A small audio captioner, trained from scratch: decoder norm layernorm.
Rows from block 5 of the text decoder, named by matrix and row number. Rows with one number belong to one neuron. Each number is 128 + 24 x the weight over the matrix's rms, rounded and kept within 0 to 255. All counts start at 0. Numbers have three digits each.
# gate: MLP gate (decoder.blocks.5.mlp.gate.weight, 1024x256), inputs 192-255
# fc1: MLP up (decoder.blocks.5.mlp.fc1.weight, 1024x256), inputs 192-255
# fc2: MLP down (decoder.blocks.5.mlp.fc2.weight, 256x1024, transposed), outputs 192-255
gate.875:128156119162090128159171128125110049128131123126127136163128136102082128110127127148147129215127127128128150128120127122128104088124128133145058182131129130126122099194136140135131128137085128
gate.876:128128151127121143112126029211128133127129146128105099128075128135128129127128133129134128132128129100129129128142129130163128114128214130108128128095129129129128128139128151122178129126159108
gate.877:127093122092089145129128095187126136129145129130130129129129129126140128109128130166128128129144128139112137122129129128126127126147128128136127125132132134118165130128128000125126131207126145
gate.878:130075127177130128127128075128123128127128124128128126143127127130126137105128157125131128129113133129086127128124105129131097128128140128126142131128076111127105128137143148129141127168128131
gate.879:124187125125126128128129127115074128128128168128139127108056128128129127136127106158124128128128127129128111128163150128128127129128128130128128127131128127128128127130129128126129126125128130
gate.880:127116128117128128128200099127181128149133128184133129127128128131108127125128011125090134132128128123129128129119150101127158128130128128130248127146127129129130128128127127131128138052127100
gate.881:126064126129129161141130127123126156118130129130106147165130128128126129144125135128131079126129131085114130085128129128122127126129127092124128128128107129130182122093129125128121131124129128
gate.882:128128128128128128128128129128128128127096168128080133179128115075128128128128128128128128128159128128128140186116128128128128179116021128128128128128123186086100209128166128128111128128079128
gate.883:128128129128128116126180127051054127126129128130126127127125127129137115127127129118129128129128128091128109128128127110135128128129129128128127129128130129128127106090129129120146150127128174
gate.884:127111125136128119104133132127129126127127126124128135154113130103127126129128128128195128128128088108119163063129112122128147099129069128108129127128128125128122150128119129127129125128130124
gate.885:132128180219050131129139129126128127167082128129140127131060132128143127122136123128128128126115128121127138125147126135115128130175127128122125125129127062126121170130131129128132127129127133
gate.886:131122127129131133129112135153102092072128135140127127130127132127126131129127128128170126127127128127129128114128126165128101131146093132035128098165124128127039190132130129128113132129128129
gate.887:128128110079128128139122080080129128128114128128129130128069127129128128129121128130123120126129127130127129106147128128126123128128143130128088128131128121127119129086128103184166128146130148
gate.888:131126126128128132128102130072129128142128207124129168124127129128064129175128195178149128156080126142144129128128148122127128193186127129127159128131128130135128120142127128132128119113121129
gate.889:094129122063062128124112127131080119130128130129149133127129129128128128128129130121128129130195163122237128128126158168133180127128128128174126128127128131129136093128127128128124145128126129
gate.890:128116130128110064127147130128094142128128128128129127210074129128128157127126127129128129137146129128128129128128129146129128131129127160090128128127130127127128089125128096142128129081128127
gate.891:129143129127127130127124129127128123127142127171127064138129127128124127139129128113129129127155127131128127128137108085117128130126165129126129127128141127129128132125097128128128127128171101
gate.892:125137132136129148130132127127058129128128127112127121153088127128131128122147128128131128113126128094127156135129124128208127132128130128132128127128087128102127127137119128130126128125130129
gate.893:146102128076096135129118128128128125111128127161127128098102126126128071171128128128149129127130126127127127127146132129129128129153129090128129105129126064141129131127130126097129129128119128
gate.894:130107128125128125128093128137126075106128115201127133104120123127079044129125128128128128129128129115129129128112140094125142132128134102122129115131145127111201136128128147183137128128127161
gate.895:131151124128130125129131127127130213130088127115124128128129160128126126128128130127127128132128167082129128110115130079100128124069189128129128129128127128094128093128096008130123154123136128
gate.896:128123128144128128133128126226129128166128043128128136124125178105128169091128124174123128169119127118126156130059127128078137122131123138085127142120129128169124129095128128191129132127125126
gate.897:129148128126127176127124158128130151090126082128128128127128147128126128129128114135135126145128129128128126130158129130128111130115163128127128126128087128074128128140127127125168101128127154
gate.898:128111128129129129130129128121128129127127130128129129159054133120127128093102130196128141127128128128126129140125127128120128086128128128128127117128129131128126127125087130138128128152115090
gate.899:127077129209128130128040128088188094178127125120129140126143140146097128130039127126129128092134117129129139190096107128128129127126128125128128124159127128128128127066150129056129120127127128
gate.900:128130131128150156126152110128130077174146129132126116122132162128125140129129051131131132118151126127128129116129127086126128129183126130127129122135126138116125126126126139128098127096129141
gate.901:125112127128128120127129128085128119130130135127128127095127139129130066153126128126128128128124152139112096128127129126117129127155173127079128129127123121129128099128128100127125127125147128
gate.902:128108129173112127136129128137077128130127129094078094127128163128193128132134128128127127128129128126127129126128198130127106128130128128128126041086128137124171129128095128129128139122127130
gate.903:128126086129076129127070152131072100131128124128136129132125129128134129099128128125128093125127131098126128130125211129128128128167130127117126178115185119128138130139129105122128128119201138
gate.904:128127128127128133128132127128145143127116128131130127127127162131128129128128128127128128128127127128138105128168128128128128128129129128133127111129141134126098133128226180128128128129128128
gate.905:111131146129129126157104127126128173129119126128091217190129129127127128125128132158080175126128128129118129128137126125088128129104107129139128155130129080125128128129143128129127162124129129
gate.906:011128227188128129130130130133081129129127127121128132146124128128128127124127128127129127163130128127128082105176119125127128128133130128051080101129128111124129084172140139131129131123132128
gate.907:129130075142090137128157142119128182127125128189128129128098128128138130127111046120129128128134128149128129129140128128130105161122121133128160118127140129137128128127153134225128088099127117
gate.908:090130127128129128128112128129173124127129114127127123128130130127114128128128077128167121128128129128132124129128129128128129128129101128128128127120128128128128126128128128143128126105128114
gate.909:128131135081111127127128132140128129063137128125184126097126115140133143115129128053130129127128128129129126162129189222131132127128131128129130129105118196127047129111129140127128178125126131
gate.910:128127129136152130128149076128127126126179128150123120130128142125127128130138123128133128072127041128129126135145183130140128127127192127122131113129127128123062129167155128127129077128129126
gate.911:133123136028127132129103158099129008129121127148129128131129134128113127124127128151191129187080133128126130127128126139208187141103128173175125128145129127121123128132204174106130043152154085
gate.912:116131129085092134138130167151127128130128128128112138125075128130115115126074128128128103103182128132128218127129130128128109126128128128132129173127109124128135128128154127133147133124169096
gate.913:128127128100128129131128128081190151128181187128129135138118128129128128050129128129165132128061144128128147126129128128127128125122127129155128128128155128128127173088128128110121128128127128
gate.914:151128135145132072128127128128138154131120128102127129127128129134128129128043128184129110142127093128128129102119043139128213130129126129129128014128119140122132127118128128239184144120165127
gate.915:127128127132128127128128131000132127141119126128137129128128133126129135094131066179128127144159129107128128126128123126129128142127127137090126128128095128114129125191149129128174129119151128
gate.916:079127128129126128128107131129128128144138128128144155177126124127117128128129127165128062105128127094128106128128129127126128128128150066128128128127128128094125129174128128097128128127128128
gate.917:128131129127124071128136127131255128138128128130099128125127127129132132162128130127122142126199074126127129127127174131129131127128128081126127105129127136133126085126111126069129134074127172
gate.918:129128116086164120126124128131126110125129128132074128128127142128153132130126180131163126128124191129166203155126124153117128057098124129124126128129128134127121128128129128127127129128129125
gate.919:128129128131145112064130124139127127153127131105206128128144100128131128128128132126127121165128067145128127166128127127138128125158114164145134130094128131130131128135057118107137128128096146
gate.920:124143129131253131124128140185130128172128128128126153164127213128118166130123127166112129122188041129126123131140163127132125104178111186088127127129124127128129118123130160178222129128127128
gate.921:143129128151131127126133107128128148128128128116126127128108131126212128117128120128126128130128127124126093127129164134130128129134132128127128129128128120146128125128126128128125128082133156
gate.922:134128127113129135132122128130126115130128128132144142128090128066181128127129129126136127129127130128128132083173128128129128132168125129125169126129102121068129128128129099126165157116148132
gate.923:126129127126127128146135134128181136127133133123127058105115128135126132097167165128128129181141129133177127127138181120139126128089134129113129132128128128129130073025165093126123128102128130
gate.924:126088190127129128128158092131123137129128115128129123121078128128113128128129127097131129117126128088130128127128081126126128136174125128129127070212127137152128129125216159128113129110126130
gate.925:129134114128123128127128114129129136160128127093095128129213127128132130131131129079128127055129124129128157137121140129127093074127130124128112129128129129160128157128128019123152182131128131
gate.926:129126171127128130129126129127127126147128129120124166129134192101129126117115128128129086052128107171128127101129128125129179129082128128131191073122092127129001218126189171127127086128131120
gate.927:127132126130129127129132127128128150127128129128092165129116040129172140128128128097128128128130128129129128128127177129128127090120152131127127169123128129127158126129127121128129128127104129
gate.928:128110093129126128127123127128126104129128128255127130127128143123123151176123127132161040123159130094128129123117215113121072076132122130127121130130126126057122121129129127133235109128131114
gate.929:128094128121128132124128125128149128128120097129210127126152127128125128178129128124128126128128147132128080128131128128127125128123128129125126125128116084128129096127128128125128128128127142
gate.930:124128128146130128101126092127086128128127130128128128128129158120149128129124128096141128128183127181130110130128114128113127128125123128130129112128129067128129128133128128128126164089128124
gate.931:127113129126128120171149059129128127130126124136132131128129128129123129130080129129129192126139132128129127184129179129163132109128129122128132129133115131114129055000122127159129129124153150
gate.932:126053073250148129128150128125169083128128127133043157157128227033127134132160061130141126066141125128158127161128126127062117145128127130077127196133127128097047128111128109149128169126142154
gate.933:124131140129128168127128129123128064128055109159110147128128197126120119123227123128126188127127102123224113203128140129131153069127131126129128128115109123146128129117128128131128131089128124
gate.934:128131127129128158128079128101127128119161123128127130184125129129127164246127130127138156128120134157130155124128120109128129128129141129128124130129128128128090144128137082129130128127128130
gate.935:125137129112127129129097129172125127128121128128128128128127128128128128105127129120194127040053128127188128123101149133140147129129205128125128128127129128129136128129129128127142168127128128
gate.936:128127128148127127128147095107120126145129126130126127127135167128128128127128128127129128167152129124129151124129109129128112133131129126128125158163132129152125129135129129128123127128091175
gate.937:126145129128126133128129128128128123127128049126127173127173128128128125131152128124128127126128110128188071127178129133104129127128121126129116111148093136132128158128128127129164128126122127
gate.938:134113106137129127128123128075128128129127128138128180106102123128128128128129128128137154128127128081128128129128177128128121128158135116133103069128082060128129128128110125140128123128128128
gate.939:128128128116139127128125063156127128128129128128128132188128129128130159128130134127128091109130133133142129128128127113128138128130128128071128097128129150128163128129124125128128146141129127
fc1.875:129129135155128133234134139116215120177145128124138022128126127144128195144128129131173176128127127128128103129163128129086136128140126128184129128128127131136095241128130152119135128133141129
fc1.876:173124130127200130127102129126130091184128128129125128126192128127072087126128126161128125123174099124135126127044081127128128130136064128129128097131099070127124128171128215131128080128128182
fc1.877:044127123130115127130128128055087130129132135128128128129127129086189130130127127130128151151128138133128143128128128129125125127128129128121140129141133128172134128131122127129127195134103130
fc1.878:149127126128198128143074127128121132126119128132126146128125127124129071128093128161128128129128129129128129127130127127151126194127133128128125124126129128121128127128128056119124101134127193
fc1.879:128115114122129110111124182127128127070133127111255128131128128124122128127128126128146144128153137223129129175127117127130130085131128130129128128128128113128127131149128115128131129129128116
fc1.880:127128183127128130133129127128128128129127095173129130123127243111129098128128128128125128124134125127127129128039146164128128164118107128129082130127157129133235130129128179129127122129128122
fc1.881:129128127131128035127162128141116126129128141126127134128128128129153122095123125126123128129132165128129102128126127126144132075148128048132128177129127128128113124152077127126131128138053128
fc1.882:078128128128128128129113129127138128128128128128129128128128164129128128128142129127130099124128129127129068129128128129128129128128128157126128145097127129127128128128128127128130128128128128
fc1.883:159118128127121128128126130127107122130127174129130128127131128153102119043130150129125098128098128127128129117125126129136129128164127129148127127144123128128158133127128129128131128128127027
fc1.884:128128128169107129128103127068142126127128128128129127151129128128147128176129128127129129109103128128198108129128128151071127128128132128133160133131121165129129091076157004066163128128128135
fc1.885:132093126151128128219154126035084128108123126127130173098248138127128099082130135135126128128122128128098128121130128122158128131127158128129128129129127151129127131130177161125144126130126129
fc1.886:047135128168129128128133136128128129129127062125128173130129128127128126127137100211104099127129126128144163174128127120127128129129104129112130192127130103185128124128121185106128128122128131
fc1.887:129172147128166138065127125132103150128129128128143130124126129129129113129124143128119126065128142133119129050128128126128125128130126129128080141129134131111041129131128128069129128128088134
fc1.888:128128152127133130223095130129127127000116130129127129127128142129107127128126128203184125126128128233160205121125126129130128134128125156089127126129129128115164128129150129130130128128135127
fc1.889:132127128128106137128128116122133127124117123126129122128128126140128127128127129129110171141128131238088121071128128125128127133198137082100111091132129121104112126098141129127127113131133128
fc1.890:171086128097128126128181136115108128128162135175085128206127129210049117124121129165126129126129153128165128132128128126130128127130128128130129132122107126128108129117130124230124129218128128
fc1.891:128117121126129116142127128123128107128168128129128180127130139126127108129127128129123154130062127128147127129128129127130129128128129128130128153128128128127119101149127147126132140129135123
fc1.892:123187127131129045129118128172128128128174124126099128128129126127129125127145129134067126128128126082128124126128128126127137147130130133157041118128128128127152127125128128118128128073147127
fc1.893:128032161255128103130128128171137131129175127091127255128118095127128140130128128131128128130061133131127122127149158192128123152123127129126128126100128128128136128123090128123127126128133154
fc1.894:129128128061133179129112125127129127129128129128129126135128128127125128129111132136090128143084117128126128168129117127104079125125126102140129170123127137143070135128183132091127127162125127
fc1.895:128129187241131098132129128122129143126187129128117129086128128128210129200128129134128127132176128134127169098129129126124083113146126129128128125079128171127130128126126131128126124128128128
fc1.896:184141129130131129128144157126128074128124128145089157128089139074156129142129129099121138128128128107128117128059127128145128128118162170155251141127129127128127124070108128181128127141071128
fc1.897:015129088128128137150128148122123150126125108129150211128128131122124127127148128129126128100136126129127106129123035129096026131127127148090097179125128137126128132128128138135059129149128018
fc1.898:127127128165129128108133127128128123129128129128131128128127137161165129128155128116090139129128127127128103127051090128128129161155141126174140129128128127128128122097181129129128220127128129
fc1.899:125137122129128205127133129125128128126128128131147124128128206126125128134127135125108126099158129130129128127226184096128099127126128128121144128075128128186126125129133127126128129121129128
fc1.900:145174128115129131157130128118094127128118196214116100125124128105127125095112104087129131127131158128131132128128128127162159128128021130139126125128115128123109125126128129162126103127129102
fc1.901:132129127129048153128128141129128130128128136127127128104127128193129129128193133128128195137127126146124129128128128134128126129123076139127128128128088127128128131128128150131126106130129130
fc1.902:128073128145128161128128133128109124128128128128154128128126128085118129126126128091127119130130129135133124129179157128129157029139128129128127128131128129129130128128139103129147128128128053
fc1.903:117130131128133171125110133119118092127124126145110085128129128126126120124127115128129132129131129129133103129119118130144130131132146175132138128129130128129123122127181129160129129128150110
fc1.904:218185128127130077127127127115129062128127120130128158118129123129128128128124128161131128127127128040128129122130173127135128128128127129128147123128122128127170128130108128181127128167128128
fc1.905:128128162129128128130130122217127135133127126099127101127179198128215128036128124052109128127127130126118128128126165126098127143128248128132128130129052110129126096132129078107128141124128154
fc1.906:107124136133100129166128128123127128126126069128128073128206132126128059123125161130146127128175128127128118125075095124117121128128128130176123107129128188069125127102132128129131133055127117
fc1.907:070128129127130155100129129128128118130129130128110128125098211128130128082079087127128143141128123127145123128150151129128161127128128125113127130128128127128135160128129127129119128110128126
fc1.908:085128129128125128128128128127129086128129132142151128071152197124128128127130127126126129139129145125130132128125128123127131128146130125129120130126128127128127128083128127129129128128121172
fc1.909:130130126126127135129176177146181138128128128055127128135124128131255130130132129106133127160127127106128128128136128133128128128139127120127063140172126138189128147108129131128139110125122128
fc1.910:187128151128128157123126128079113128110128127129058127128194197125118128128198193151128109129126102083128109122128127128128121134117128128094129129147128131130126139128126142182098125184110144
fc1.911:107196108131123128135128135122127128130126125125135132129127128128125132127128215059119132090130127128127140129115228124129088059127129129197132092129131120196128127178129128127129128033214128
fc1.912:124100128128127137125092130121128127133127131133128128114155123127156150124129128128126122125175151127183127127128140101080128116127147128149128127127127133130130140134128127062128128127039129
fc1.913:128127128128130128135190127129130129153167131129120128129127128129122129128128128128133127128128121129126130121129067128081125079073128138128126127113128128128104129128126128075128166092130120
fc1.914:119131126212136095130127127112127125132019122118128130157128145166131143112120186086129034126135179111127128139129128190128148089077049128129128128128122078122126128128131120128129173070133133
fc1.915:127128130170184128139137146128125128127128128128128101128127129128127128112127207128205127127130123128116137127138126127118131093132147128070126123154077128127128128133131129128128131125129126
fc1.916:172127129129128125109128129129128110130128058128129127128111127126143128127129127135128128128128129128166154092115128128128111126128127142127128128126128136128128128128051128128128129162128129
fc1.917:147168127071129126097127128130071135128150128127142154129134114132134128145138122116129072127126129091139128127127090128127133127131129127130126102128129112128127128130128161100113158128125127
fc1.918:130128128098126129123127128163120123126129156171099124127149087130128099123153121141142132138126143128140127124129128134191135128138129137128128106128128105126128135128105146128128102148153126
fc1.919:128129122120127127123127129128115054128127128133128162128127129127132127125127123128186125126163150123188153128127131121130130111122126128127127128139209127124127128128129123167142132054128140
fc1.920:148135128128124115090131119129126136128095143130131119111122126163128129125152128123145096131100130127132128059136093129102128153128130037129114129127140130117170128129062141127122123128130131
fc1.921:095129129141129129130128127124127128129126128055097116126128129128129128121133130128128126131128128128127079125129127127126110129147172128128104062129175128128127210143119130168128130124116128
fc1.922:017128203161131129129186091125130170126128153128127177127130128094128128128128128130127128127129109127128127127099162127128096128104129128146049008102119081157173127128127215129128072121125062
fc1.923:130133136125126128103123127128139194180171102134149187129126124128128166198171127126164136133128130142092128083139124130135127147128038047128127127160131121129079129128127127125049124126204137
fc1.924:126140128121128128125126255132125158127144128128131163083128089141128124128128088128128128128178118134128127128094120128127127139128127129128111145130121126129129128128127128127128134129128084
fc1.925:126130081130117128152133126075137129128128127126205129162128144128128102129118131126137148126192255124127124111081127121128121129127127128128125129128127128128128126129128128127152100126128146
fc1.926:129121128128129106126079129127118127128127132131128090129128127126129078135128131129127129133082128141127123129178101102090127128133128129127132135142129127134152128226134133072127061135127129
fc1.927:176127130128124135128128130128096127127127128129126129129128122128128168163132127128129127137126129110129128128128128130129127127113128128127128122128128128129128128127128095103128123128119130
fc1.928:128128127127128106128129129184146127127120080128081120133193123128126167134172127128131078128127123129101102129128129143174128104079139129082140125128136128175130104127128160098121106128126129
fc1.929:127171121128067128121128128126128126128117128129049129126128128128151124126127128128113126128131128139128118127128137128130130133128089129128137128128185128127071127138111129085138128120128128
fc1.930:128128085153146129127161108128128128128129162132191128128128128088128127081128079110129048128177087128177128188129169128128127128128128087129092128149130128126128128125127128128123128124128127
fc1.931:128000110128128126091128161130128144100167115092150128128127131165050136151128128169202132136140129134128128128170128097130128127129175131127128119131128128172151124121138186129130115127129154
fc1.932:128128122140148000128149127155127128246130131121128211127128129086164202105128128126012078102138129126128128125107128120128130071128128128128128170070147135099128126104098110127130129127132103
fc1.933:117173127120078128126130128146135106126128128131147113127129000128127130134134128175128137214163130129172122130186145129126127232127142106125158110076125163135076167127077128091128067122233129
fc1.934:130160129123129129129127127128130192128128128128128128128127127131128131144129129132167128129125124131127128128099128156131124150105123129134129127128059128128128129127151129128128128128125128
fc1.935:127089126129128128129113132137129128128128128127128128129075096128128130128128107130132128160129106128130128129122129101127128128128097128114151116122080125153128128126111130129128097129140130
fc1.936:162127127129128127128112128127127200128129121112171123112125128142152130128158129127059097127093129128131128128127128126132058127128046168129128130142128125128128127126128125092133166129128140
fc1.937:106127128126127129128129127129178128127128128141129128109171156129128128128188143129134084142127129127128128129128161132123128126128128149127127128127128129106169129127129052128162128108127128
fc1.938:127128127129128128056168128128128127128133129127118128128139153128221128128128142128129129120128128113128162128153128128127128124128163127128157130128128151129128140133128126129128128128129127
fc1.939:128183128105084165122141128142124126128129115122128128129129058127128128084160128126128128164128129128128129129127094133128128129129129123128128128129137128120128128128128129101127125128128133
fc2.875:177129078127129077095108130137123126170128127165127136163135129076128124130140092064085118186050130128139140119126127128119141131164117152107128128128099128131070127135121110211000128126131126
fc2.876:135121119128111128127122131128127110127127125130128123127148127125126188127127084125136127192120161127131161107127125122127145127087153128121129129137129124128141127132132130127133103129135109
fc2.877:097125125088143177110118130130113119112124132157106130127131026255122130126115127145148130127137134141133122124126068130132133132129134132129097127129161139119143124128120170127126141129120087
fc2.878:142125127123124128160151128128127144129128129078128013132125132160141137106126152129127147139114128127120186126142127127137130131122128116128128128101154124128187130128146128125114128130124127
fc2.879:132129133124118132126115145178124128129129113129128127129126131125131103126172129125139122130172129034130132134128091128153209135125126126126140126128128127131129134128129095130151122207129116
fc2.880:110123128135128127134118176128129124130128128132129125141127206133127118128128195131128129114125132108129161130167103114128131126128109129133127128140153123129127128139130137167125192129131127
fc2.881:127148127111121127128130089128122125149123129145098129119131115122127129141127126134126100049136134126129128053116128127131087123121130142125137130127151128124133126126126118122134153123132129
fc2.882:128129128125129127129131126126129126129128130143128128124128128124183127130131129131129134128129129129126129127129128129128123125127130129126131124129126130128128129126067128131129129125130122
fc2.883:142120125094149126121140127149127128126124113129112126130127110153110127133189127127135124131014138129125144130134129057130128125103127159125113125128129126116130129105129122255129126085152120
fc2.884:129128127131125125133154129129171140130080127124133130109131128081127120129129130129126123130126126127129132128130173124046128128131118130129129127124127129133128125127126126128127131129121159
fc2.885:062130123130130125128129122130112134116130134131127129115132224126126136127136151128153149127128112135131120137124125130132132124129138129136226141122137180138147129121127134151113130126116093
fc2.886:124116128125129127093045128122124127019128103172121130130135128129127128134121127130136128128125124241130084167121123162128122128117126131137128128178110128132126129128127127126129132226093127
fc2.887:129128127118128127126123139130128125120126141164126130132129108125127128135133129130124123129126123136126127120133120127125128128105124118128128117128127131129127227128193141132126123141169125
fc2.888:130130131122137109091072129128128130136126129206129130126128130127146128220130126127127130110130120131128136110128085126125123135132088205135132144155123129132125133128128129129108136127122127
fc2.889:125128127131158129130126137120132123032125126128161129167121111136122111128129128134159125127123128127128127129131126126122132128131127131132087032128125120129129096128130128127133129126146135
fc2.890:124048127129127127128164128128120178127126128128128148127128124164123124128117128129128193130131128129129130128130079118126130116144128129141127134113126140130126129128122123128127144125045129
fc2.891:127128132130126128123156128130128131129132177128128126131127128125128129122158119127125127128128018127125119129143128097105128128129127125128128124127128122129111133130133127126126128123127131
fc2.892:091127143129124128129127133122120124129130124126123155155125130130132121119084129128131128102143130124130128128128125120129133120170134128142115198129134074113129125129129098131152169115129122
fc2.893:126128129107129156127128105077141140128006121127128126131157131128231128102123162129144129135128120130127127143112124137130130128129129130152127128112122132141127110125130125130058131129071131
fc2.894:129127060128127133143159132130135128152063156127165127128127131129145126118126126128124127136125128115128131043140145117019130139144117143106127107128129122096118106130131129127128128129181128
fc2.895:164125110125125128149129142181156129157127128123128206128131130143120125128137129149105129128118131127127170128127126131128128127127129127128134127128132129126122140141107128136130124164127127
fc2.896:073125126119119255209130059131129134035072128127075011125128067128127135131130124126128128129072126124127101132032128127203124129067212125073128130076128080121173129120119119131127127134212124
fc2.897:126128130177140130129129120038127132133127127129141135124128128122133127130126131140128131125130126126100170130124128127127081124094104126122127129128127125132129131120115126128125130113127142
fc2.898:129131127130127133133131129129129128127126130107128130098126127131136155115128128111128128128128128126128123127126131131140132158128130115134129126124126128130128126125129131131128105129127130
fc2.899:125127129126130130127129082119129110128132112128116128133140131129130128128121125127126132117128128129128183128127128130142128065120129124129123192169135121128123123003146130131126130132144129
fc2.900:101125125127142132132131128106127076129170130173139128125128137130125129131128127199135128127129134127136144062136115129118129072135128129125127129215130128068126126127127163128134129128139122
fc2.901:158124134097100129133130126131127136129142087127130128134126126138127129127131119138102148130118126118128124128129129129130129133126130062127134125128127122128130132128127141125126133148128133
fc2.902:141127087127198098130127141135128131128128128127128128144127144130113129133156158128117127181114128129129133127149140127127123131128111129125130127137126133132129133132126127128125127189092134
fc2.903:000127126152131104126055124129000124081128095131042149162097163116128141131113133103132128126000130108132125135120129128135129125128127068126128255133132129132130126126123090146123129160129135
fc2.904:129142126125138126131133128141129094128130128128139126120127125129128128112142130128141129131129140127130152064164132129126108125128129128122128119130129130128130127120131134124128125023131128
fc2.905:123128138132131129061130164126070100000123129129127132116201126124127125128124128128130113122129132127255125142099068128134142126128130127129129128127131128121127128130127131126129119182123120
fc2.906:129130135129126133128126128126129128131126125126104127130128125108135122124124125129113119185134128119129090127119127127128132130129176119184129127115069125128129128129127128153137132128132106
fc2.907:103142132135133123137128127127128126125145119128128133166126128106129080181129135145097122129127131158126129128131129131124117081130126128128127171136129127127128127127131129128127128129129133
fc2.908:166069130129122130125134127128126121128129158127123132103130120135126126117127126124139130128077134128128125127134130107127148126127137128134127113128113128084011125122131130128186124114114128
fc2.909:112122126128143128130127129130130132131129134176134203127128176134140126127128125138118059126168116116081164116156129125126088129132041128129070152124126122127127208045106149224118128133123126
fc2.910:124113137121140124058103129133033125123132121127128142128137125116125127131173128091139128132128131114134124151086126129191134130146143134177128133127129136130130118128004119128066129247128142
fc2.911:179152125143129123128097128208107150127134111130117143128130090127115125133115124128128168076000108116128133134116124125126121090134105135132122130129119133166133136127125107141115130130067155
fc2.912:126132129130129098120127124122000133133130135129081133124146132125132128128129133122127128167128126129068130129124106190134067128124139123134128135105129145129127130127130130129158127146128128
fc2.913:213166123121129131125121130132122125129128132134137133072127125186122124128165125134130127128129128127131126124137127124125130129129124136130129113129125132126133138128116136128131106135123126
fc2.914:126134134123128145150134123124128128255125133138131094089127132145154147085165044122129255153130000040128070128127135131235126127128177114135154127127133106098135125112118128126126130141128055
fc2.915:122128165131128128129132127126110115140137129125091128118126128146124122066127128127127140158117129128129116128127125099127164115134138128154128128126132124117128124129140155134130128118149092
fc2.916:142126130128128126136124128127131134128125128095134122130083132128128135129145128128124118120128122129126128124108139126120146131128124131113134115126110124139127127128128121127128117128127139
fc2.917:125128133139129129125127124151117171131076129130123129129103134130129128112129133108123174128125062128120129137000128129134134134129143212135130141112134128141126170125128127148120127160089127
fc2.918:129129027132181125125128128134099054134126148129126129127000129127129125121125132127129124127130129125129131128129122125115169127121128128130117128126130209130127128130132149126131128126129125
fc2.919:158128129125125126125124128129124128127127121131127124127190127053127131127131127110127128135129131130129125130127128232128136244121129122127136144129129156128095135126127128255129130131125128
fc2.920:130129128128125129128127126128120132127128126128129122128144129000128128093128131127132129128138240128129127000129128136122128148026129192130130125129128130125130131163128116127128154128126129
fc2.921:085132137130127128130132126104128117132128121128130129057124127134131124129121128128122129126128130129130127130128128128130127120128102117133132140127131126128111107127127126127128133128128131
fc2.922:128151129127126133116130110129121129128132129127118130112135126133129129123118131126130129125128134128127118124128128129128128121113128128131123128139131129121141128127130128040152143127130122
fc2.923:052140126131129129129143126154132140121135131124128111128147125129038183099223129087129140112128120131129120185135133127128127239130143129128128129127152168126157127123128141159123126122122127
fc2.924:136183123126129144133160130129128128133126132133128144128128181125128128142128128142121127129154132127119132128128132130129128128125123111122130126130164196135133126128125128131153128155095205
fc2.925:129097126095090129128128087129141125165134117126124127130142123100127131136130183121130067131171149219136118133128128129129129130032132114098112128129126129133167092125161128099131126130153133
fc2.926:129127127141124126129130114156123177137128129128128127126130129049132242121133128108127128129121147055130132052131169139114128164126130126121128137126133153131131141123126184217148128128127125
fc2.927:128127129163118129124131135129129129130128127129135125118126126130128129125124124125128128125127116131127128130138132128109159129127128127127127153125128125063129129100130126132127128096151116
fc2.928:135128114197136112137129136129127128128128124115129131255125130128136125134125128127089146140112117129138128134124117128132138132154129122135213140127125129151103125215127134136000125132123137
fc2.929:143129127102132130129129128144141127130120132130130127122127129124135117130128126130127129126128129123120114128125129125127126127123124129115128112123125126126126128131127126128127125131127128
fc2.930:126129129128125131131127125125121128127151140130128144124123130137126127127125136128128129127126128129126127100128127127128127123130129136131128128138129128117169128129131127127132131128127127
fc2.931:129121128120132130134131139129128131040125123129126123086148115095096107132128114131129124058130128127140127146129159130131128127125122127130132134130128129085038125128120077135124229116076137
fc2.932:128112114128129132126129170158122000122138149127125118124122002160000129130129127130140128130129129132200113128128085105132191131149129128131131111129133132096132127255127161110137126131195055
fc2.933:140114128078168127126123123133137082184205128255143127159129132095098130169132123145111130130124131221127168136131129120105112101116070126116130109255126124127114161130139128129128126139128113
fc2.934:147131128128124123128131128200132130128126133054131129131124128150128127125147130129128125128126121130132126128129198124128127147127124129124159124128106141118131148178128131129233128129110129
fc2.935:134107185103121129127122128130130124126128128130146111129129128133127127130150151131128128147126130128129128082131111130121128129127126131125130124134127124130128131176130127125132128135127127
fc2.936:131204123130129124123107131127124134128128134218130127136129187127128128132134134129122154131122127120126134127132129134129110135128042128125138128133131197193127138133124130128122123202099147
fc2.937:128128128129131126127128127235119133141129135127121134130129130126126130128127162124126128139130130132121144122127126128092128128132129132136053146121129131125132127125127148129117127132129129
fc2.938:126132128135164128129120129136128140143128117122128131130121128128130125125124125107127127125125128121131134130122129127131130136139127131135129129130127121127128124126125124130073129128129129
fc2.939:128130190163127113128123127128126130131133123129119129130128130128129127128128134127128124127112128128160131127129128129062127129184128130135130151132128126156128128126130128128128129039128132